{
  "crop_scale_min": 0.7,
  "text_encoder_norm": "rmsnorm",
  "text_encoder_qk_norm": true,
  "text_encoder_positions": "learned",
  "beta2": 0.999,
  "max_precond_dim": 1024
}
Rows from block 2 of the image encoder, named by matrix and row number. Rows with one number belong to one channel. Each number is 128 + 24 x the weight over its row's rms, rounded and kept within 0 to 255. All counts start at 0. Numbers have three digits each.
# convs0: first 3x3 conv, stride 2 (encoder.blocks.2.convs.0.weight, 240x160x3x3), inputs 104-111, a 3x3 kernel for each
# convs1: second 3x3 conv (encoder.blocks.2.convs.1.weight, 240x240x3x3, transposed), outputs 104-111, a 3x3 kernel for each
convs0.99:120127125108089148132173138141128077130149130163197169145150159119159155138161131125149147153114128151115120099139124115149102145127130151100131153187180198156206137140154123157120112139084143112164095108123118124124
convs1.99:132129145128120142136111123138139119154128134123126162134166154170150100091067115132137087108089139130115173105124097155152142100172143114156145151113127160139152158109130140115124161099112135122140161138122094112149
convs0.100:135154113097107144100166152137142148124108141085100119078139135103114144095104121121105066158100110132159142164151126127178164123125087133102118117155137174111107145157159187139142138139142149114130119149163160118111
convs1.100:133114118080110136101101105116148154118156146147133116129138172152163106148083055152132160141129057140116127150132127139084135103102095105131119142103102165108145163138113111140139174120140140130127172154135077108142
convs0.101:166144119137135163149196146132111154110146130105161113107145139183129134131175101121115116168143146132143072095128148133129129089094154109091102114103150129135099103156164129158128170109149100141125184189138126128152
convs1.101:122142104075147176138118146169160140138122137150133133147150134158115113111131068141135157152127109133147090165187160137125188100090126130049102117104129119145113140104092141175118149156111179165194139143124090116116
convs0.102:132087069091120112116135114141158143093109181091124118124164148166168163197155181107146144126138159121104136111135158120139112167117126116086144161140137129151125120119136134083150124128144111127117108159101103107138
convs1.102:116151151087117127131114112159123075147121102120155140172093103139158098146123122109103152156135100099130148138114157117127152131131167150103085126145114120119135135159165147127137148143143142143131132115110102108101
convs0.103:131127133113107118126104066163148134121097141138133125127156099134153148125154107120140143093147104150128123110131106156143137108147130100158111110137096119153145082152114142104119151142158132129111119120118114077099
convs1.103:185115091130228136094146132126150133116121109178122140181139127122139169114053150107128095124120134162119096138127147190176107159170140088119139141092142120099120142126104138143153117109102111150145117132081094102107
convs0.104:151100110195162144104097131141186126133149136153125137172105130113087114093092132104103090159118101109139099126128124098118169134097063164116123102146138087106167078121139088096140126116139141146133121166147112111114
convs1.104:150101139159087123127132129119152175114172168109118142189144098105134131155104153176147155120152100117125104117130149119122137186165124127134097089181129115079160106123185091100164112162102106102115137107120101113104
convs0.105:125142118121129157111099132126081090140151125120131107162119161097131163105124134118154111128107099123120103119118105166119119093125118152119140129187135127138133117151138199148133142157132100145112118127136114133141
convs1.105:095139111100117127153111131124105122124127127132143161155146096133118105122084142100154127144135156118115131141128140121150128153182160147096095157110096121147092173165146144178132134135131119111169149165174124176111
convs0.106:153130089105088121078097098141110138123092103137154113094161113119125128135165156164099134136155132141120134138073131120109122125156143151117149161154125141144156156127130155132112126144119146113128100134126182096122
convs1.106:130130115151142137134134127126121121116136085137124131168155166133081108149118138167138125104137130132106120089144138148134142116171172127169167146139086101111129130120104177160140108109142154130106124133136146074099
convs0.107:148168138107113100126192161144137145127109130111151122097106102132077088146096110145154113163103105097119129134128124147097125165086096166133146122125128118166123130147128099180109200156089092136114157195160140108106
convs1.107:121160116084153140174127131130122137127099093116112084148152131137137102162128096109148105101107104155174137124140103108097121127034103134133136165108107123114152189118078118114132180123139096084116134116179095151142
convs0.108:145129121107115145117126114161111124116158111114149147121155085086145074119147124136149117109094105121112137139129125102125129122119113122141127115110116150096121127135114126092152109150131144125072171129152126135155
convs1.108:154115102126164115070142166131085088111149147165167092183127124106183154129114141145080177152102112124130151108113129102144126122155103113129119127149122111134171075165096097136180147111157119111132116150128060148168
convs0.109:120110129133112102114162149140118134131141120096152135128128108127112131095123138144116126121128114135109112121123116142104144062121096111147160136128099121146143098122135158145130118138140115139125137131156133135124
convs1.109:137122118113148148159114099143133135105121142168090131105134126129118159112146126138194127131114114082123111168111102126121093134143163115114117137111123112083118098115111160145129118139150129138107139107145133106094
convs0.110:154109127104157125143159143064146114133138118159121111135104159142140118093129129159104144159144127093213129147141096135107120125107141083097093157121140179127150140139151108151144146136111166092125095108165108136133
convs1.110:122134146097159186159117126127177126128159146118148151163178139148184150124158123112110116110096108138107103093104139107121107117115117117103103081119138099116103145158103100158140116110151102097141118099149135123136
convs0.111:111114085137110072116072131102137099105102135144127135131095152131133088100128110129105106124153099117147116133109159197127142170159130126120139131147162153128135149122124136127153123179145127131117102085110124097122
convs1.111:116118142102122171123143109127151143134115127132104151155129076101130092123132113130090110142123108158145144138146170185113120124103152151102114154089122141168131156101148081149132106110131151136145144139133126167126
convs0.112:119131106170104128184097139158133135125104161095162089160133114154119153136138071140136134146128129163122135096104161074116144143127087141120111128114135088129148138092134183165143168134138134116107112121097126123149
convs1.112:169121137127174056155157134114105122139103091147082127129120120048132132103188136099104121117131165132094141132118098162134136084100085167166099164164118115121127151126146143087127131161092118152167152117106115117158
convs0.113:145112130104132135130147169142140094127130129151145164128153108142130137105128142128135111122099161111120111141127163121127144127126104126149120147152089121163094074076081108156131148153147132122097139093153136124109
convs1.113:161056179127118122107210140139188099103136130124137125115111138146182095127131101112118117140166121063100131106133134103139135140185138126140128119144128125118147181202141142184179144083082107113130108122096146107087
convs0.114:113114153143122116128095179146127144131088087090120130121114102088096096148093129126103143134135098113122124113138119108109133087107157113121136097115113139136167163143091148168072122102118153171158117124125129141142
convs1.114:144077150122156151135118117132127104080116143131087143108122126134108186132203127172127124168109130126134109121175108166183144107130126164116130122159122105114123114108131120120086153107098122153082092129160132148108
convs0.115:103095123128122107100126094132114125123107134085108085175149106155169157176130153150094086132096107143143115144157124134102169151103204123137139127137152114121124117112105165140131137151163127099108151125117132111150
convs1.115:108161087111161144068056163120108103122109101170135091147126150111131095086106097115121143131146121174117087157138092125110175115098086127135108141132113131132153168121158112122150178109089147210095110130146132142086
convs0.116:144135153114116148135142114137151136111122124161133145146160083154066097103088121153119087178111087132089104109095107187135109140113129138098129144128112152111151129160129107113118109096070131132159114145137134157144
convs1.116:123142137132118118154142138144078110118143158131134129067185124099137177129133185148167120153143138098144135124134091147135104111138140155166137179161153134140102125120162138106122129114149111100175095133125123107103
convs0.117:136140148107143154144147150177175146118141127135126159109116141114124153141153093109141151116150128111180094129109101151106181124127105121136161155107104110153128117126121085136125133097143109139169159132130118136099
convs1.117:099153136145137148085121128116167145101084118119119110141140047138132138129137151129099157142120082142177142108117061161131110138111139129194151160138104138124158128121124166095134102154151099103098142091091100142148
convs0.118:091114162090152159104125130115110121147165088127176159149101132165098154139134180148138130123124118123120089100087073135098144117129131078122111116136162140128129136140106130165203107085155119170141117109090161105096
convs1.118:135162087209095174164152126127136141155123138153103136135167151169104157123077110164147134168102109086141151146121073138123132169131128127094147173110126104113108138138129170113139200130093113115143146162136123135090
convs0.119:145120142140135155145121155138138117117126105129186113122142120081113110142134155167164143107151099128148142098124119114105137170084160093133110163117105129139099156135118190119095117115148160114123123129152149157123
convs1.119:148105145125110123112123077134135121119105134095140108150130133102137137125123110139154131130144142160083105143126087108144114128105104120112160178141185110110156108104144160124120128123110131123106131144101085123128
convs0.120:121128140112136154083075130156177132154139081118114122109097121120104130115140129098148111173105131137110129111133133097076156128049147158096081115134129157138131109094102154149115122115155106165147122137164073106147
convs1.120:113121149126127158137146132130151090113170109137098124168089103085125144139105164112131098163115159134104069107122101135149128090168100121167143166130127103139138108175167114121086154125109131106129124110124125112105
convs0.121:096150114083081133135120123140100104135111149133136129121133125113124125132147128148117138129125139161129140119152147120091094084134086174128135134151148073137098111149132117106138109148133141110090155141127074104123
convs1.121:124160153117101117119148109108105132134123142132119141122129159111111067110140142110135134155132129120131155119119152137118128113113135176106169128124123157100108093168095140160145105166121141159104138103088131128089
convs0.122:138138091099125139178184164117135112110109105132108114136129126087147092107088104118168113109129101113108104126135139067118121083112110128116098121104125162142109167093137156098068125126108137152130164118132121141130
convs1.122:103092105151176132118123140128134144128112086090055128042156097077135177138167136142101161139115132160144107125081069099089106088147151128131152126117133142122146129160048110110112137164145127096141116100117143118147
convs0.123:125105145152168151124157161126138148108116084108111119118125122113172176102153171141063150156117147129118157112132128098091189122133115119114149109137137150134099103151170134132180125140127124150096110132157098135132
convs1.123:188094109132135129100143126141134126102131151141127104084183132095106153097149109106122102103092126123113116141111102137166077120172153148108115127127155103140117145145141135127141137132138117141141112121148134121117
convs0.124:111135143173171142125117154123122122092118114117111104121156101118164125156163141118140128090093114144136146170128137164124146152149128116150142136112095127144163103114119140162124175113132104080109096103116126145119
convs1.124:115167163070082152180107064120125095145162094173144117134121135092122132109138110170131124171108125176141115131126142118121085121095174171117106173125121140157150113123124139139079181161132131153158160146138134159102
convs0.125:125123120099099140135158172148105113103153115138133130147124096143154072199140124160148117175147174147122110143149085149123143113121122130133117140124157158118152106116167151168136148194149093113092126126096126138166
convs1.125:083171108092138175127121116128126169150134184168136140176165146137141131130107078144123105135111140145154128145143118134133109139121131111116114126137140104123151137152125125151139110122135110128124131186169119149141
convs0.126:155123120154119133149113113150087120153160076118132150114121102087072066086113085135100110123144124094098114134109104124143146127150148158103140079109157114163157147121121103120131083084137102114100091129110140119149
convs1.126:149108132091132131127104130085147113131146132149130118143102133064108138077132137082135099122086119131149150139125149129124140137134123132089153160146109104116137102137121173094113145120155099131094094107104149138090
convs0.127:142166158098101133118088103148085105119090105148116095124123086122125125130122150101137155155153117140110112124142163149109170117138102140155132120147128111131144169128095121131117117122109113063104114112136160132147
convs1.127:159181077118137142126085114127143143137138080124122110104118123141141140143120122136133139099141121177120098096134146089127138096137133109138135143123079110137141120099092138130144122130088128116117142112065155147084
convs0.128:091185169112166171157182160177126163143095145099129111096112086118073120120130152120111126150127073078125071160124099146143140114164131097127073126126148124154069156116103172105146140153106129111145161150132141153142
convs1.128:085122105174124112147113100114084155143078120105075082135146109133130149125132094134155146131125102104102136147147154126157110106111114133109119118107137118136131116099154115103125127136092130105141142137131159135130
convs0.129:129103129106134155110180153123138127089086146111161114120107091133126093149145123105116148106083118098128125119153118125112105108152145123135120148169153182163162108131096112125152166091148126117133100146140119127101
convs1.129:127139104178151128100121130120089149153090137110142121093086104159110116107117115107096142123125122112141136131102126137135135155153136106152145147142108130148121125155138138065122105097154173144099106125137097136086
convs0.130:127130124105098153114102115086135089146097112098100155179123119101071087133118108150102128156099110096118094110129109120141097126096124144092123105097101103129110122103109138075115159107123093165122114122130104161188
convs1.130:117189150109128135158087133146143103139137143147101124147123121113127106135166164135084120141130115101140120120096134107088104168079103163120155094131122136100122103129182132135128110125147092092137149155138124145113
convs0.131:114106120140142123144136112117124107114117127162189197116108118121139112134098143177125108121096126103127107159111168149091121088091130108111131122132117110106143138129154132170135116120164144116119119144115123138080
convs1.131:142103143152124167077094111090085127136131161124119125108116181125150126121159139125152096131153147135120110091121121120160106155119149128153123121097141127103144070139120115119164094105123139132129097100089103123116
convs0.132:105120116165153125147143135121145106099083080071120130177143135134141160125141176130103141150131114142073140122121136099148165123161128135112143122099124107087108177113097116116134106136132119134097117121147107127121
convs1.132:098113121116184125115173127129131119155144103123102085079149148127135144137133110113169099159122156138137132137126084102154136138149148126144141110076117144098119138145102115157151123121135139135136132163148080130091
convs0.133:120163106162124092096104153167127076106135130131137137127076113122133083104144080141138144148138093160114116146148114109123136142135144092131168109194126122122153128075091149097140105149131144104133160175114097137145
convs1.133:141143102109146123145120136082126093123107092106112130125143136132074102148155132113149113200146101132108126133146094088096156092089130147114105102123123103108121109138143134151169141129172084131160113142139102141125
convs0.134:100139161160126111156158136149125093119126132093136126132150150195137139157133121119111129094142160136137115101129111155163203148140075174111110145110106121107156149109111132121110151151139169117145132164149142088128
convs1.134:113119160152111119119104126167124140117104112111106114119148151135134112145124139146112121163126071146120098134142136134165089106138132129154151184115128127123126184108155126140133154118170099122140100109110121129128
convs0.135:136170141136162127137110129128140127123142140146144114133103128102147118114117104123182135124141127090161151090115108139069078088152119106112101121136148125137125128078133100124145108112160139121131112110107105103144
convs1.135:105127130115126152140115145118133095128124129134122128160140120129079108149142127129101099154104111130166120117117113148139123094122134161122085126104116106135119113144144124180120130127121150096151145106129114144162
convs0.136:112138134166136164137119101159087159180160126141162141120114104128098109093115120129137132145132131109147142098128126123103133110125152122088130192172137175141132149131102117094141126099100127148133133168132139133102
convs1.136:093133176128089120171115102103138110155126116110186133128156118132165183095128142122140084123098117108146144159118126111108133122119071133085108136133119124094081122104160125157147120180154148120153144148117080157147
convs0.137:120119149108101132115125101155147151136089089113100133117095147134145149112153136152215147180163126133160093126104116153147153148120151139145146167111126083176129131114146112123131137155103128103132118133160157136110
convs1.137:097145100061107152158052090099160132129138093145161125090126119124148131098121093131159114104093118101098153124123132126119131114172120122116136105119165153127131079118169134140138114136155116143132102111111118156100
convs0.138:115064131121110131122135119141128161143152126162109193168115132130137118101141140141149122130128174103101147181121090142152118117159132117116138090087080129142149112128116073121090154134115131137140146155138123133128
convs1.138:145185091119164137121141142145126098129147170144119109148140090195151121124128129100129174125118150163102103072165143147115099109138185098090123140164119166140114111111113128145118110111138108139152113164170160125130
convs0.139:105126129146129107099111082124145155145090111156146115119138100112127097109104166121143140145146158172105123111105137093101143136122101125099121123118121100143200131123129176123154111187091106128115107094168126116098
convs1.139:152177126167131118119116107168142124145135128123114144128166145147143123124103100089130130113100156118138101138106108132113115174123117138096112104139165152142101041181155113132142120133114111126128128114124130121153
convs0.140:142138142163124125126098148103110126146149149150091146117110095122140135104124164141137148112127152159093119113135103103124085104130122097118101132138145119145124131097112071119122157141127135135130130153153187103142
convs1.140:110132140078144144129099165103086105108148152087133122143102092145110133170138161145151094152142094151148112197142102108150177075108163130153126122162120135175109123094088129161094088106114121125105127154155121170103
convs0.141:144154185122108162133168148141155136138119133146165120131116119124169137130120120081171102141127138130191100139119166149091121139128147114124127086115120079111153158163182155140119128134145102095145131141151168198133
convs1.141:145134124057103137131109160116163125150141118165106088131120127120113110126149117127133112158119078131108125145144163121147135104113110150124071147137162137128123157127138140099147160109136085144063109071123123158157
convs0.142:119141116107166143114174097108163130115140112143087130095118141152139147134136116127091123150133135133143094121117162120124149101125125122120107172136114132100089125109145159202134159075139129142153177158125151137135
convs1.142:090124101132131112163132149134148108124129136101117109106156180152175165110132130147106127135090116110170100127131105150181143123117204180132135150125112136139101136138112161110136097106115143115124114155126129127087
convs0.143:097118137113121134156138164119146114163118128161162182111123102102108124091105101121131127103097114137113073140118161127099122140090088123155104141144176115144197135124106120117133140109103109128133120164140129109100
convs1.143:178121158138148072086169095102133133135129141169186174111127151146141118157085099177152131146127145134098118115112129133138166149158146120109099109132154120132129122084148146119132148110133096088086133135100101113090
convs0.144:120124104142139095115110102108124092146171175166112128117118139150123104144125134114097132153168131147147131103155098138138112187116155126142102101126097154099142132130108131108157125148091164146109116121116142126130
convs1.144:130138155140105186154180088103111119157109140086137156123135127126154091174125117110102152138159101139162142142137106072126080124142135132119159117130131094108144089152124173169162085143115098158137093149114096168113
convs0.145:097134132120157135142106149119128092135079119125139142152154120139133132174174111124163123129138151139124106097145122123127066124083102114131157124145152122108123117167185187151129162163116150130127123134118116087104
convs1.145:101100163130129138122102109115138138120122122122110104100135165170117155132144093123113135107105147112130112121154097130143137160147143104118175145119075141136111142157142094072116118155174131159144176146105117118138
convs0.146:153080098121128128160125153151150122144164100136129104102097107114184163137140127126099069094147096132093112120146104142120188143122137176097132134120117102119106101144133150110125125134177108143141143186117120110117
convs1.146:145127126109154107154129136133128084102138108129110125105157085118136167101106138128129105122111111096119153080109124096112044128138140148164145141142137108127142132095158169128144134145102088118144137112104115129122
convs0.147:114122115099119101089136111118069100147169130122143145104120159115132154126104132140147192155102150143135145161111104118139173119126120103159097104091159118113099127119098155140130113111154149136151138159146097119129
convs1.147:144055147107178127137187111101152131172142111126093125119125084172137143162129150088123154151139132062126121146134116086124128158135127139099149139092104103176159154121130160149101085139118103119130096151143153115124
convs0.148:133105133130134108102129109119174132158112121154131153120152108094130140152115108141155155180135162128131171125111168113134155114096105108114145111121123148140194097108096143098150135204146124138149118090126157141134
convs1.148:134128111130104085129156111156090132106139117088139176129147098141095124105120132093149133101143141120098118141120114137132114102146093153153101089117121123138119116120125118105143127111134120121098082115124166127172
convs0.149:132116134128115119082127140087139157193108155111171134145132082147124125107125158110141116155129135157122096131116131081133182135142123102142140122129141115147092143108143108148188098096127107079137147118103089106135
convs1.149:126152090128111149140098124123137132112159128116103140132132132134114113129128079132135130142142135120138181111116132143173096080127109121144109073115117148139112140105128138126128148129125113165145139142152151128118
convs0.150:105105094164095142070109153154157124122160165137121130158112114152121098137154100132141101148171163085189120147123123137133126107115120089111140130139127126147147136136108095117111114112095143159129133084100137095135
convs1.150:168144070104160140107127133138107116115165158130103092121126156117114106135185139116127136155109133150123107126136127120134077099105137094118129139120148146141133154115116105136156168151148128105124099131100134153117
convs0.151:122115135083141145142103106094168129113096126122135106105137180094166121113133141127105142132177127132142134122109130117115142124162172131128092093126094158110101123143109157066161095123176095144085164104162153131103
convs1.151:166142111115152135130148087128131188123089112111142160113079130166141121140158170127124134129093113172128137159075153151101180061141134112140111111138116143087122119102138147135064106149177111137115164133133098139156
convs0.152:104153169124137140177178141129108115098172104148134118107116128128116112104161161119152117145077092120104107159126128186145144151203114138119114135129158131137146122089119117165113161139155153156134111139129134146110
convs1.152:109094171152059123099128081140142062147144122118142122109142117160147168108144074102131113100117140153151117100130129164102074091146103123138139150144112146140169123136105148127137151083147113118124086132127171116159
convs0.153:078125125143110138159135146142137132113100183160104106095116169090101152154112127095114170122147132146148090098189117130126107162141112116118146111091096110144159106177135129166125111156118098123111125148108139125128
convs1.153:132122125137130087134139153131132101149135128093111136158152111097109126121113116160112111112164131109148132110126117103116143126092116115111122159121084158128083085131087104154140115109113165134127099120164085126117
convs0.154:130083100093147116138120108128114134130152097181104147148133148110112155118136117133147147157119133077089130118121156180141117118128151165133078166138117114154130100132085164137127184160144131139151104118130123156099
convs1.154:141131112132145116079168166148100165142098147126146100092146113129127135102136115119141126132125133148122128113100131132108133149142170107147097112133126143121117138093136106127131116115115146086147153142143135128101
convs0.155:141136110099175110144114083189166146156101118129070135103115115085111144109142108109147107121122168134097097089101161093126121134131141158104126136122111114122126118096099122088148127125136130113119101151144121092088
convs1.155:143159142169137110166114134144117144150163108090108089133101110096169148070113149177110134107124110143112146134178106123199136128102156137151153114108145155092129089091162137149140129141121164201112126099107109101100
convs0.156:137124102140124110103126114132142131143116130129128158064161140073157121132114139117134101135103097124139117133123133132141156122118110156133127145129155154111165136137148117113126100175133163148135150101086110132079
convs1.156:121118144141098107158128107131127135124153101136122137124124119132124136132129117115161141153077181158099128106114123108127137106161139138070134150149089136119130159109088101106139132085128104121137137089150114136138
convs0.157:126138126124126167101123133121136122147112132101121113084094128108098110077110133137167151100124119137112106148139110121148146139138088164125122102132158089150131090147132111109100141106131188160142154159152151130145
convs1.157:133137109147103105131100113130121142139088099125121116163130129072128125110118141126145147137132104118165172109137113116131126135113111150122123148166162164157105078142104126096096126112095121129054101119140130120148
convs0.158:142093108128122148098041186137133112114131106120166139159109125145088127131107118143101120124117107127132107126113092130105155178130128112127124123133133187106093120100135115118171129130133118121093130161141091132123
convs1.158:062087120177120142224125122148125091126112110112140125144147111121127083118113121127153145164095160104143170114157150120137144120141144176103130166129159139151112177134123117126117139140121136129116139090108165137110
convs0.159:155137136111173138120126111157149125137119097096137094112133107147141150160146137134125121124096133113119118125138093147137146133142120129116149157122110178124116149123112146110125093111126168128123144162125090127148
convs1.159:131113124080108158152118125121185152134119100083076122133102114122115138085139137141127125120141085177102093099143139120141161148138115090093126147134107188162168174110131108136117111137172163149145140132129144139183
convs0.160:129141138119162131167124135062124096113149150127074179090089125128092134145156081134112136092153106099139120112165115135089119187144069154122141120148148120151194102131115079148131125149127123109135086127113165125184
convs1.160:106183129101152141160075131146146088113098114113118119114102130095137102164142149112142074143134121113146135157114112098095126111173153096190132124103122173129123128109140131116072142116114122135102115145147138145120
convs0.161:087159121145103142109092104155144145167101086114175146117124095127120113137159145151111093125170156119117120115110140109105086111121102119139141113136093115132117130104131092154143129140175119116140152131103140109122
convs1.161:111108158121150137124125132106137131148162125135130166117111200139133114145113138133103146102149131139109101103111087135133213118132124159158115134115170091144075127146146131127125123143091128134138118138088125142123
convs0.162:130143140151138188090160167137118146156122103126119112131168152128132141107124095119094158133116097134134148133109157120113138156124094110125140134145147110131131147137147107092131162109164140137137135132106130124126
convs1.162:105134120145118164122096166150120119132178108159149094101154106151114141173143123132151114113123153117117140156103141091151082060092082124094135138163159114118112140106111127103100115153127146082137135113134106106114
convs0.163:143137130125123162116119129181175136103113132099122168127139122163162157111190140117124152149148098130125101127107120132093148087143191156170152106178155098111105121144120104109115132135130119125102165134116104108130
convs1.163:151121109120185144160085121110080136096132146124129115108149118147126098128089116133146118144101148130137131137128194111137127143167113133122145137119149157168119126102109111149082079102185128137151126112123119179102
convs0.164:135120152127115160149146115169120118104167148139100135121147141087149088111137118137134131159132104187143165135138124129147127135114100174129154140170150107087127157111134148132143139123142126114129115172163117116088
convs1.164:112159156176105096125137095167148169140170147095102102161131150138111129128145104113094105100115078148112126162186194114145178104100077117106119134134170110117117156102139120152099099121122126122110150080099125147122
convs0.165:090108106152129126124149164144129173146105141138117124093125140156130123094122109109142117140149141130112116146120119102126095106137153122134138131118105106157104128120148150142108131128142149118106091110119146125165
convs1.165:140171148162185159117127099134156150136138128119129104145156168142154140123086102158080121130139101127113172168138157175140175108151129128144111155114102096124112123106133121103043140149117146163090150124118136125142
convs0.166:153140140129130114142118105180159161098160173190129127113152141105132104125155098123168127160103132108134086132139094099113121126144090148141155120182078124152165118120122119137140163126146128124142138120091166123119
convs1.166:145123154096109136115100120081108146136142133122171127118093138127155137115148078160094127128139125117152122168183140122119118107098103104110112107133092114158120091141144096126140154160164115136163117138103138119111
convs0.167:085145169163147112144122124099108125137124152105159146125114124135111105128129110149167146090123163154137061115130126125134160105135137139138130140092115110148119099113150164147147125104165125150143154123129120141134
convs1.167:136147143147127168148162160147119080121139125120112089127101159110113125148146128109081135144136143173084153127114118119082114137097139120126132171089138116128146131131108101140125117157211087125126124117158126134131
convs0.168:109172169146127142073182147127107084123122147144091117107125175131143193141167150126114127164146144138155091089105096076103084129117147107098145121150140129124089129103098108119164146124132142108162160114113122128103
convs1.168:141126115120115078106120151110131121093128151132156150150075161135135141131156137136090130100105107156116125104145155110139153153166124121160147131103098161119116169120153125131142135089094174113112114116120131140097
convs0.169:153176142106096142085104185101156164174143160154128117130120109114119122125160142140090107124129129113120107140132086145115160080115132090111119111145102085121156108131108148124106117156116079147153152135164122160125
convs1.169:127148130095113114150107125145149172107087113148091090159159113152143134139169131110154121127144095147080116165146139156157119152169125134128116119122153110153160088079132148135129128122092147171143090168124152108116
convs0.170:137130154184125104105112130145157103096110089097143130147138134142098100114112124155129120136113122154150130141138159119117136109099142154123129121135121135143106123103101106102124095110099152144128098105122154134125
convs1.170:111125097136119107160130100118120131126113112104144144134116128133138151142096139163136094183121113137153085156110151140121131104117110115112129189155151124172098134106148122119123128123113131126102140097108091100154
convs0.171:134121143161124168135142133150092137117118129126097136123102121157149145126132111134132121104119106114106128130157129145150151113131143103119111125128155178122095152125130133112139111153152143143136109120103124111122
convs1.171:171130120110137164099141111174090144142145123110093153123106135102087138084153152121139102161112095137131098105112119090085075130097141133166169131116179116124099130122140130152119160144133115143114142109100159135131
convs0.172:143135095123153137094152146122099157165143192156121110115141129161106139130137130112110154141132127101083089113112143089142161128138102140140107126161119155123103153116139137130159134187140141127142085116112147153150
convs1.172:065143110144135134124158129140114086135101129103102164144125131133142118125119123105120116105127127093120106118121179170130136091106107151129096096151147125140098102094116116130082150133123092153142158162163154127130
convs0.173:168115133127100130150124126078106101166131125173155146139195142127121140118126156085159141103112120092140093101124132131095138146128163092122126104119125178129133144099115123080139121142134123138100110113160123118105
convs1.173:121095090159177087077167200119123118158145127141099035078099150108102108091113124130157150104157137165124128117114145115107103144126151087146180134144102137123142151129123159139154148127122140148149125100133149126105
convs0.174:099133117094139114135132119117169137101077121119089089100134128112100113100144151160116083117115124187143131099100112119113172133116157122144144166109139156135124103119121143127118154154130106105139145175135127127120
convs1.174:121148111114090135143147102154124138128164169160133146104106105094157156107126187128135102106121137103116156085112117121102123120090113138112117114155147099136105101119096089106125183136161072112119133111110100111118
convs0.175:154118112116136143130146157153112100156147124207097100127128119140128124127097158141119146099106124139122120098129122170163117155154104115130159147129130157131114081134163113151154117193107112095082109126143110105113
convs1.175:103115093171127083127163149161110119127109115103142139157134101169107112158120113143132128103154124096171140131123125099149193118121129125140166057126138077160115094122089160148090107095150100116145111130133142119136
convs0.176:107143097112084116139154120141106173127135110146154127129106120166178172075126120140081127119117110121124112131084136087125144114136127113119141088088128107132147121095127119134140125124134128128099087118154108139136
convs1.176:086188100139162143141104084123116097132132090057097138123138086123111123110130146101147135118132172108066156097128121149117122116081119139173159083130118112128119139149112142151162151080085110121125110145120093127105
convs0.177:165120121124122128123147144078129142165096119117133091081122098135141092159116114103083137142102150119112124134079140115096101131142091098096128126090115136133099102172142152165141155122147171121147111108078086116092
convs1.177:115147145125114132102142150140115099127131127174141150134146172091129137147161134140111165152128114108106163085120161086143087133142132143150137097155163161147130108133151147132147132155102119115140114124161087132176
convs0.178:143150135126094101100108124118103138111137125148117106132110112132165109112109116106089068134120160133137158100100137117123115130092153158134159142157121117115120141168101117094115149128135137110116137112147124100148
convs1.178:146145157144132142101062150113140135167133134157107157162133122116161140167139162193136142156123122115136083114121126128162122115117128122137143135117149119126110162118101148152120120082130145140139149128093121126143
convs0.179:132129098120087100146110115143121149104124101136106136142186103124111097104130140143160134124142147110131142137101140138093127145113126093138108139116163086113150121137142125153142121123130129092116096156106117101117
convs1.179:139135118110125098122096109167115115112141167138155120128156175119140119115121102095134147055095158115126085117101112110107103122138143123119140114120096135113100165146128116118140119130144115138084139114130131140160
convs0.180:124087105122120102095114140104150136114111093111093112136114125096084081124093133125146107153127133121136119110080117087089114123126128135116155181151131135148159148172093183133107094098111164170096193101134091120161
convs1.180:101086171144134129085118098114117131121134124146120146134126116097159155129149114093089171126093103109125121109109127127117140100116115109081112119126122157144147155093110139142149139137132090149125120152119125075153
convs0.181:133127119091070147125072136092156126097139128148115113129178117118158151115176158116139097125105107155116115150137134124150121125181163146095090104124121168123096162058142119088183072101211144146153154137136122174131
convs1.181:112104117085162141134150106136130159148126117132112100158117129145125127100126149148124106136129113121177121099157103166153151081142150076065148129114133152120105183130134169160118056105156128118122139129221161107123
convs0.182:096135142141161096099143128106115093127130110139140096133101115117154140084138147151141115107110152143125118115142074118135147145128152134137141132113109142110150111141120147151104132159147129135163112126143120126114
convs1.182:111175119128187140126133121125132140089134088124134155119125122120085131107094111115140115114156150140103126114091130125124116129140099108111108117117100090128124117084070146172108158156143149142151118112141152117155
convs0.183:137133108109124116139148150116130137142074131119074114104158112128096107138136137102128122110129142130108099114161135145121124141134138118139104101083103116108142105103124156113110128136142108117119184149110138105111
convs1.183:108117130121153131123116100134120120129117142126139119091197133156166184120093145112145132141113126092103122123151127124134100139150058122091146137149113099121120161139086159119146113109082084111156152130121127112139
convs0.184:122092093113101135127134140125135095138136138119141132131121079079121132102120164144097131130125073114126117149146122119152104126140129154163144150127110129121135119142166148135121147188121099116141122102102146137139
convs1.184:062081134160123103149116106148128121133099135079147152151102149112127085101100139149145155124096090069105116133151114135131174177161131154133121145087109097118125126129103147131112183105105140155131153092115147155128
convs0.185:097134126136069122137142174129091150134160108111183163100144130089109119129119086144114137172135116101119104131094141120091127124120124141136046072107108133102117171142149130137135153142105148121160119143110111140155
convs1.185:141137119126150083126128123115126138139117144137140139090103167155142170119180198113176168166113119156130127086144158134144117156142126098115138145105137118102120147107184146157126153154095086103110137140111119126087
convs0.186:148115091158112105134113146119167159103113114069123145139149146112137165112176169128120106101071117108134136119115142120104180155137126156116100132115105124132134107152111087136122147107144137127125121104131140157124
convs1.186:130128115132175142104150164106111137100089094110124113156126127155084126109164119101129114155151098117124132098108135122144102172121107178129145125130112142100135130067085148134131180136156150150123149139134160155164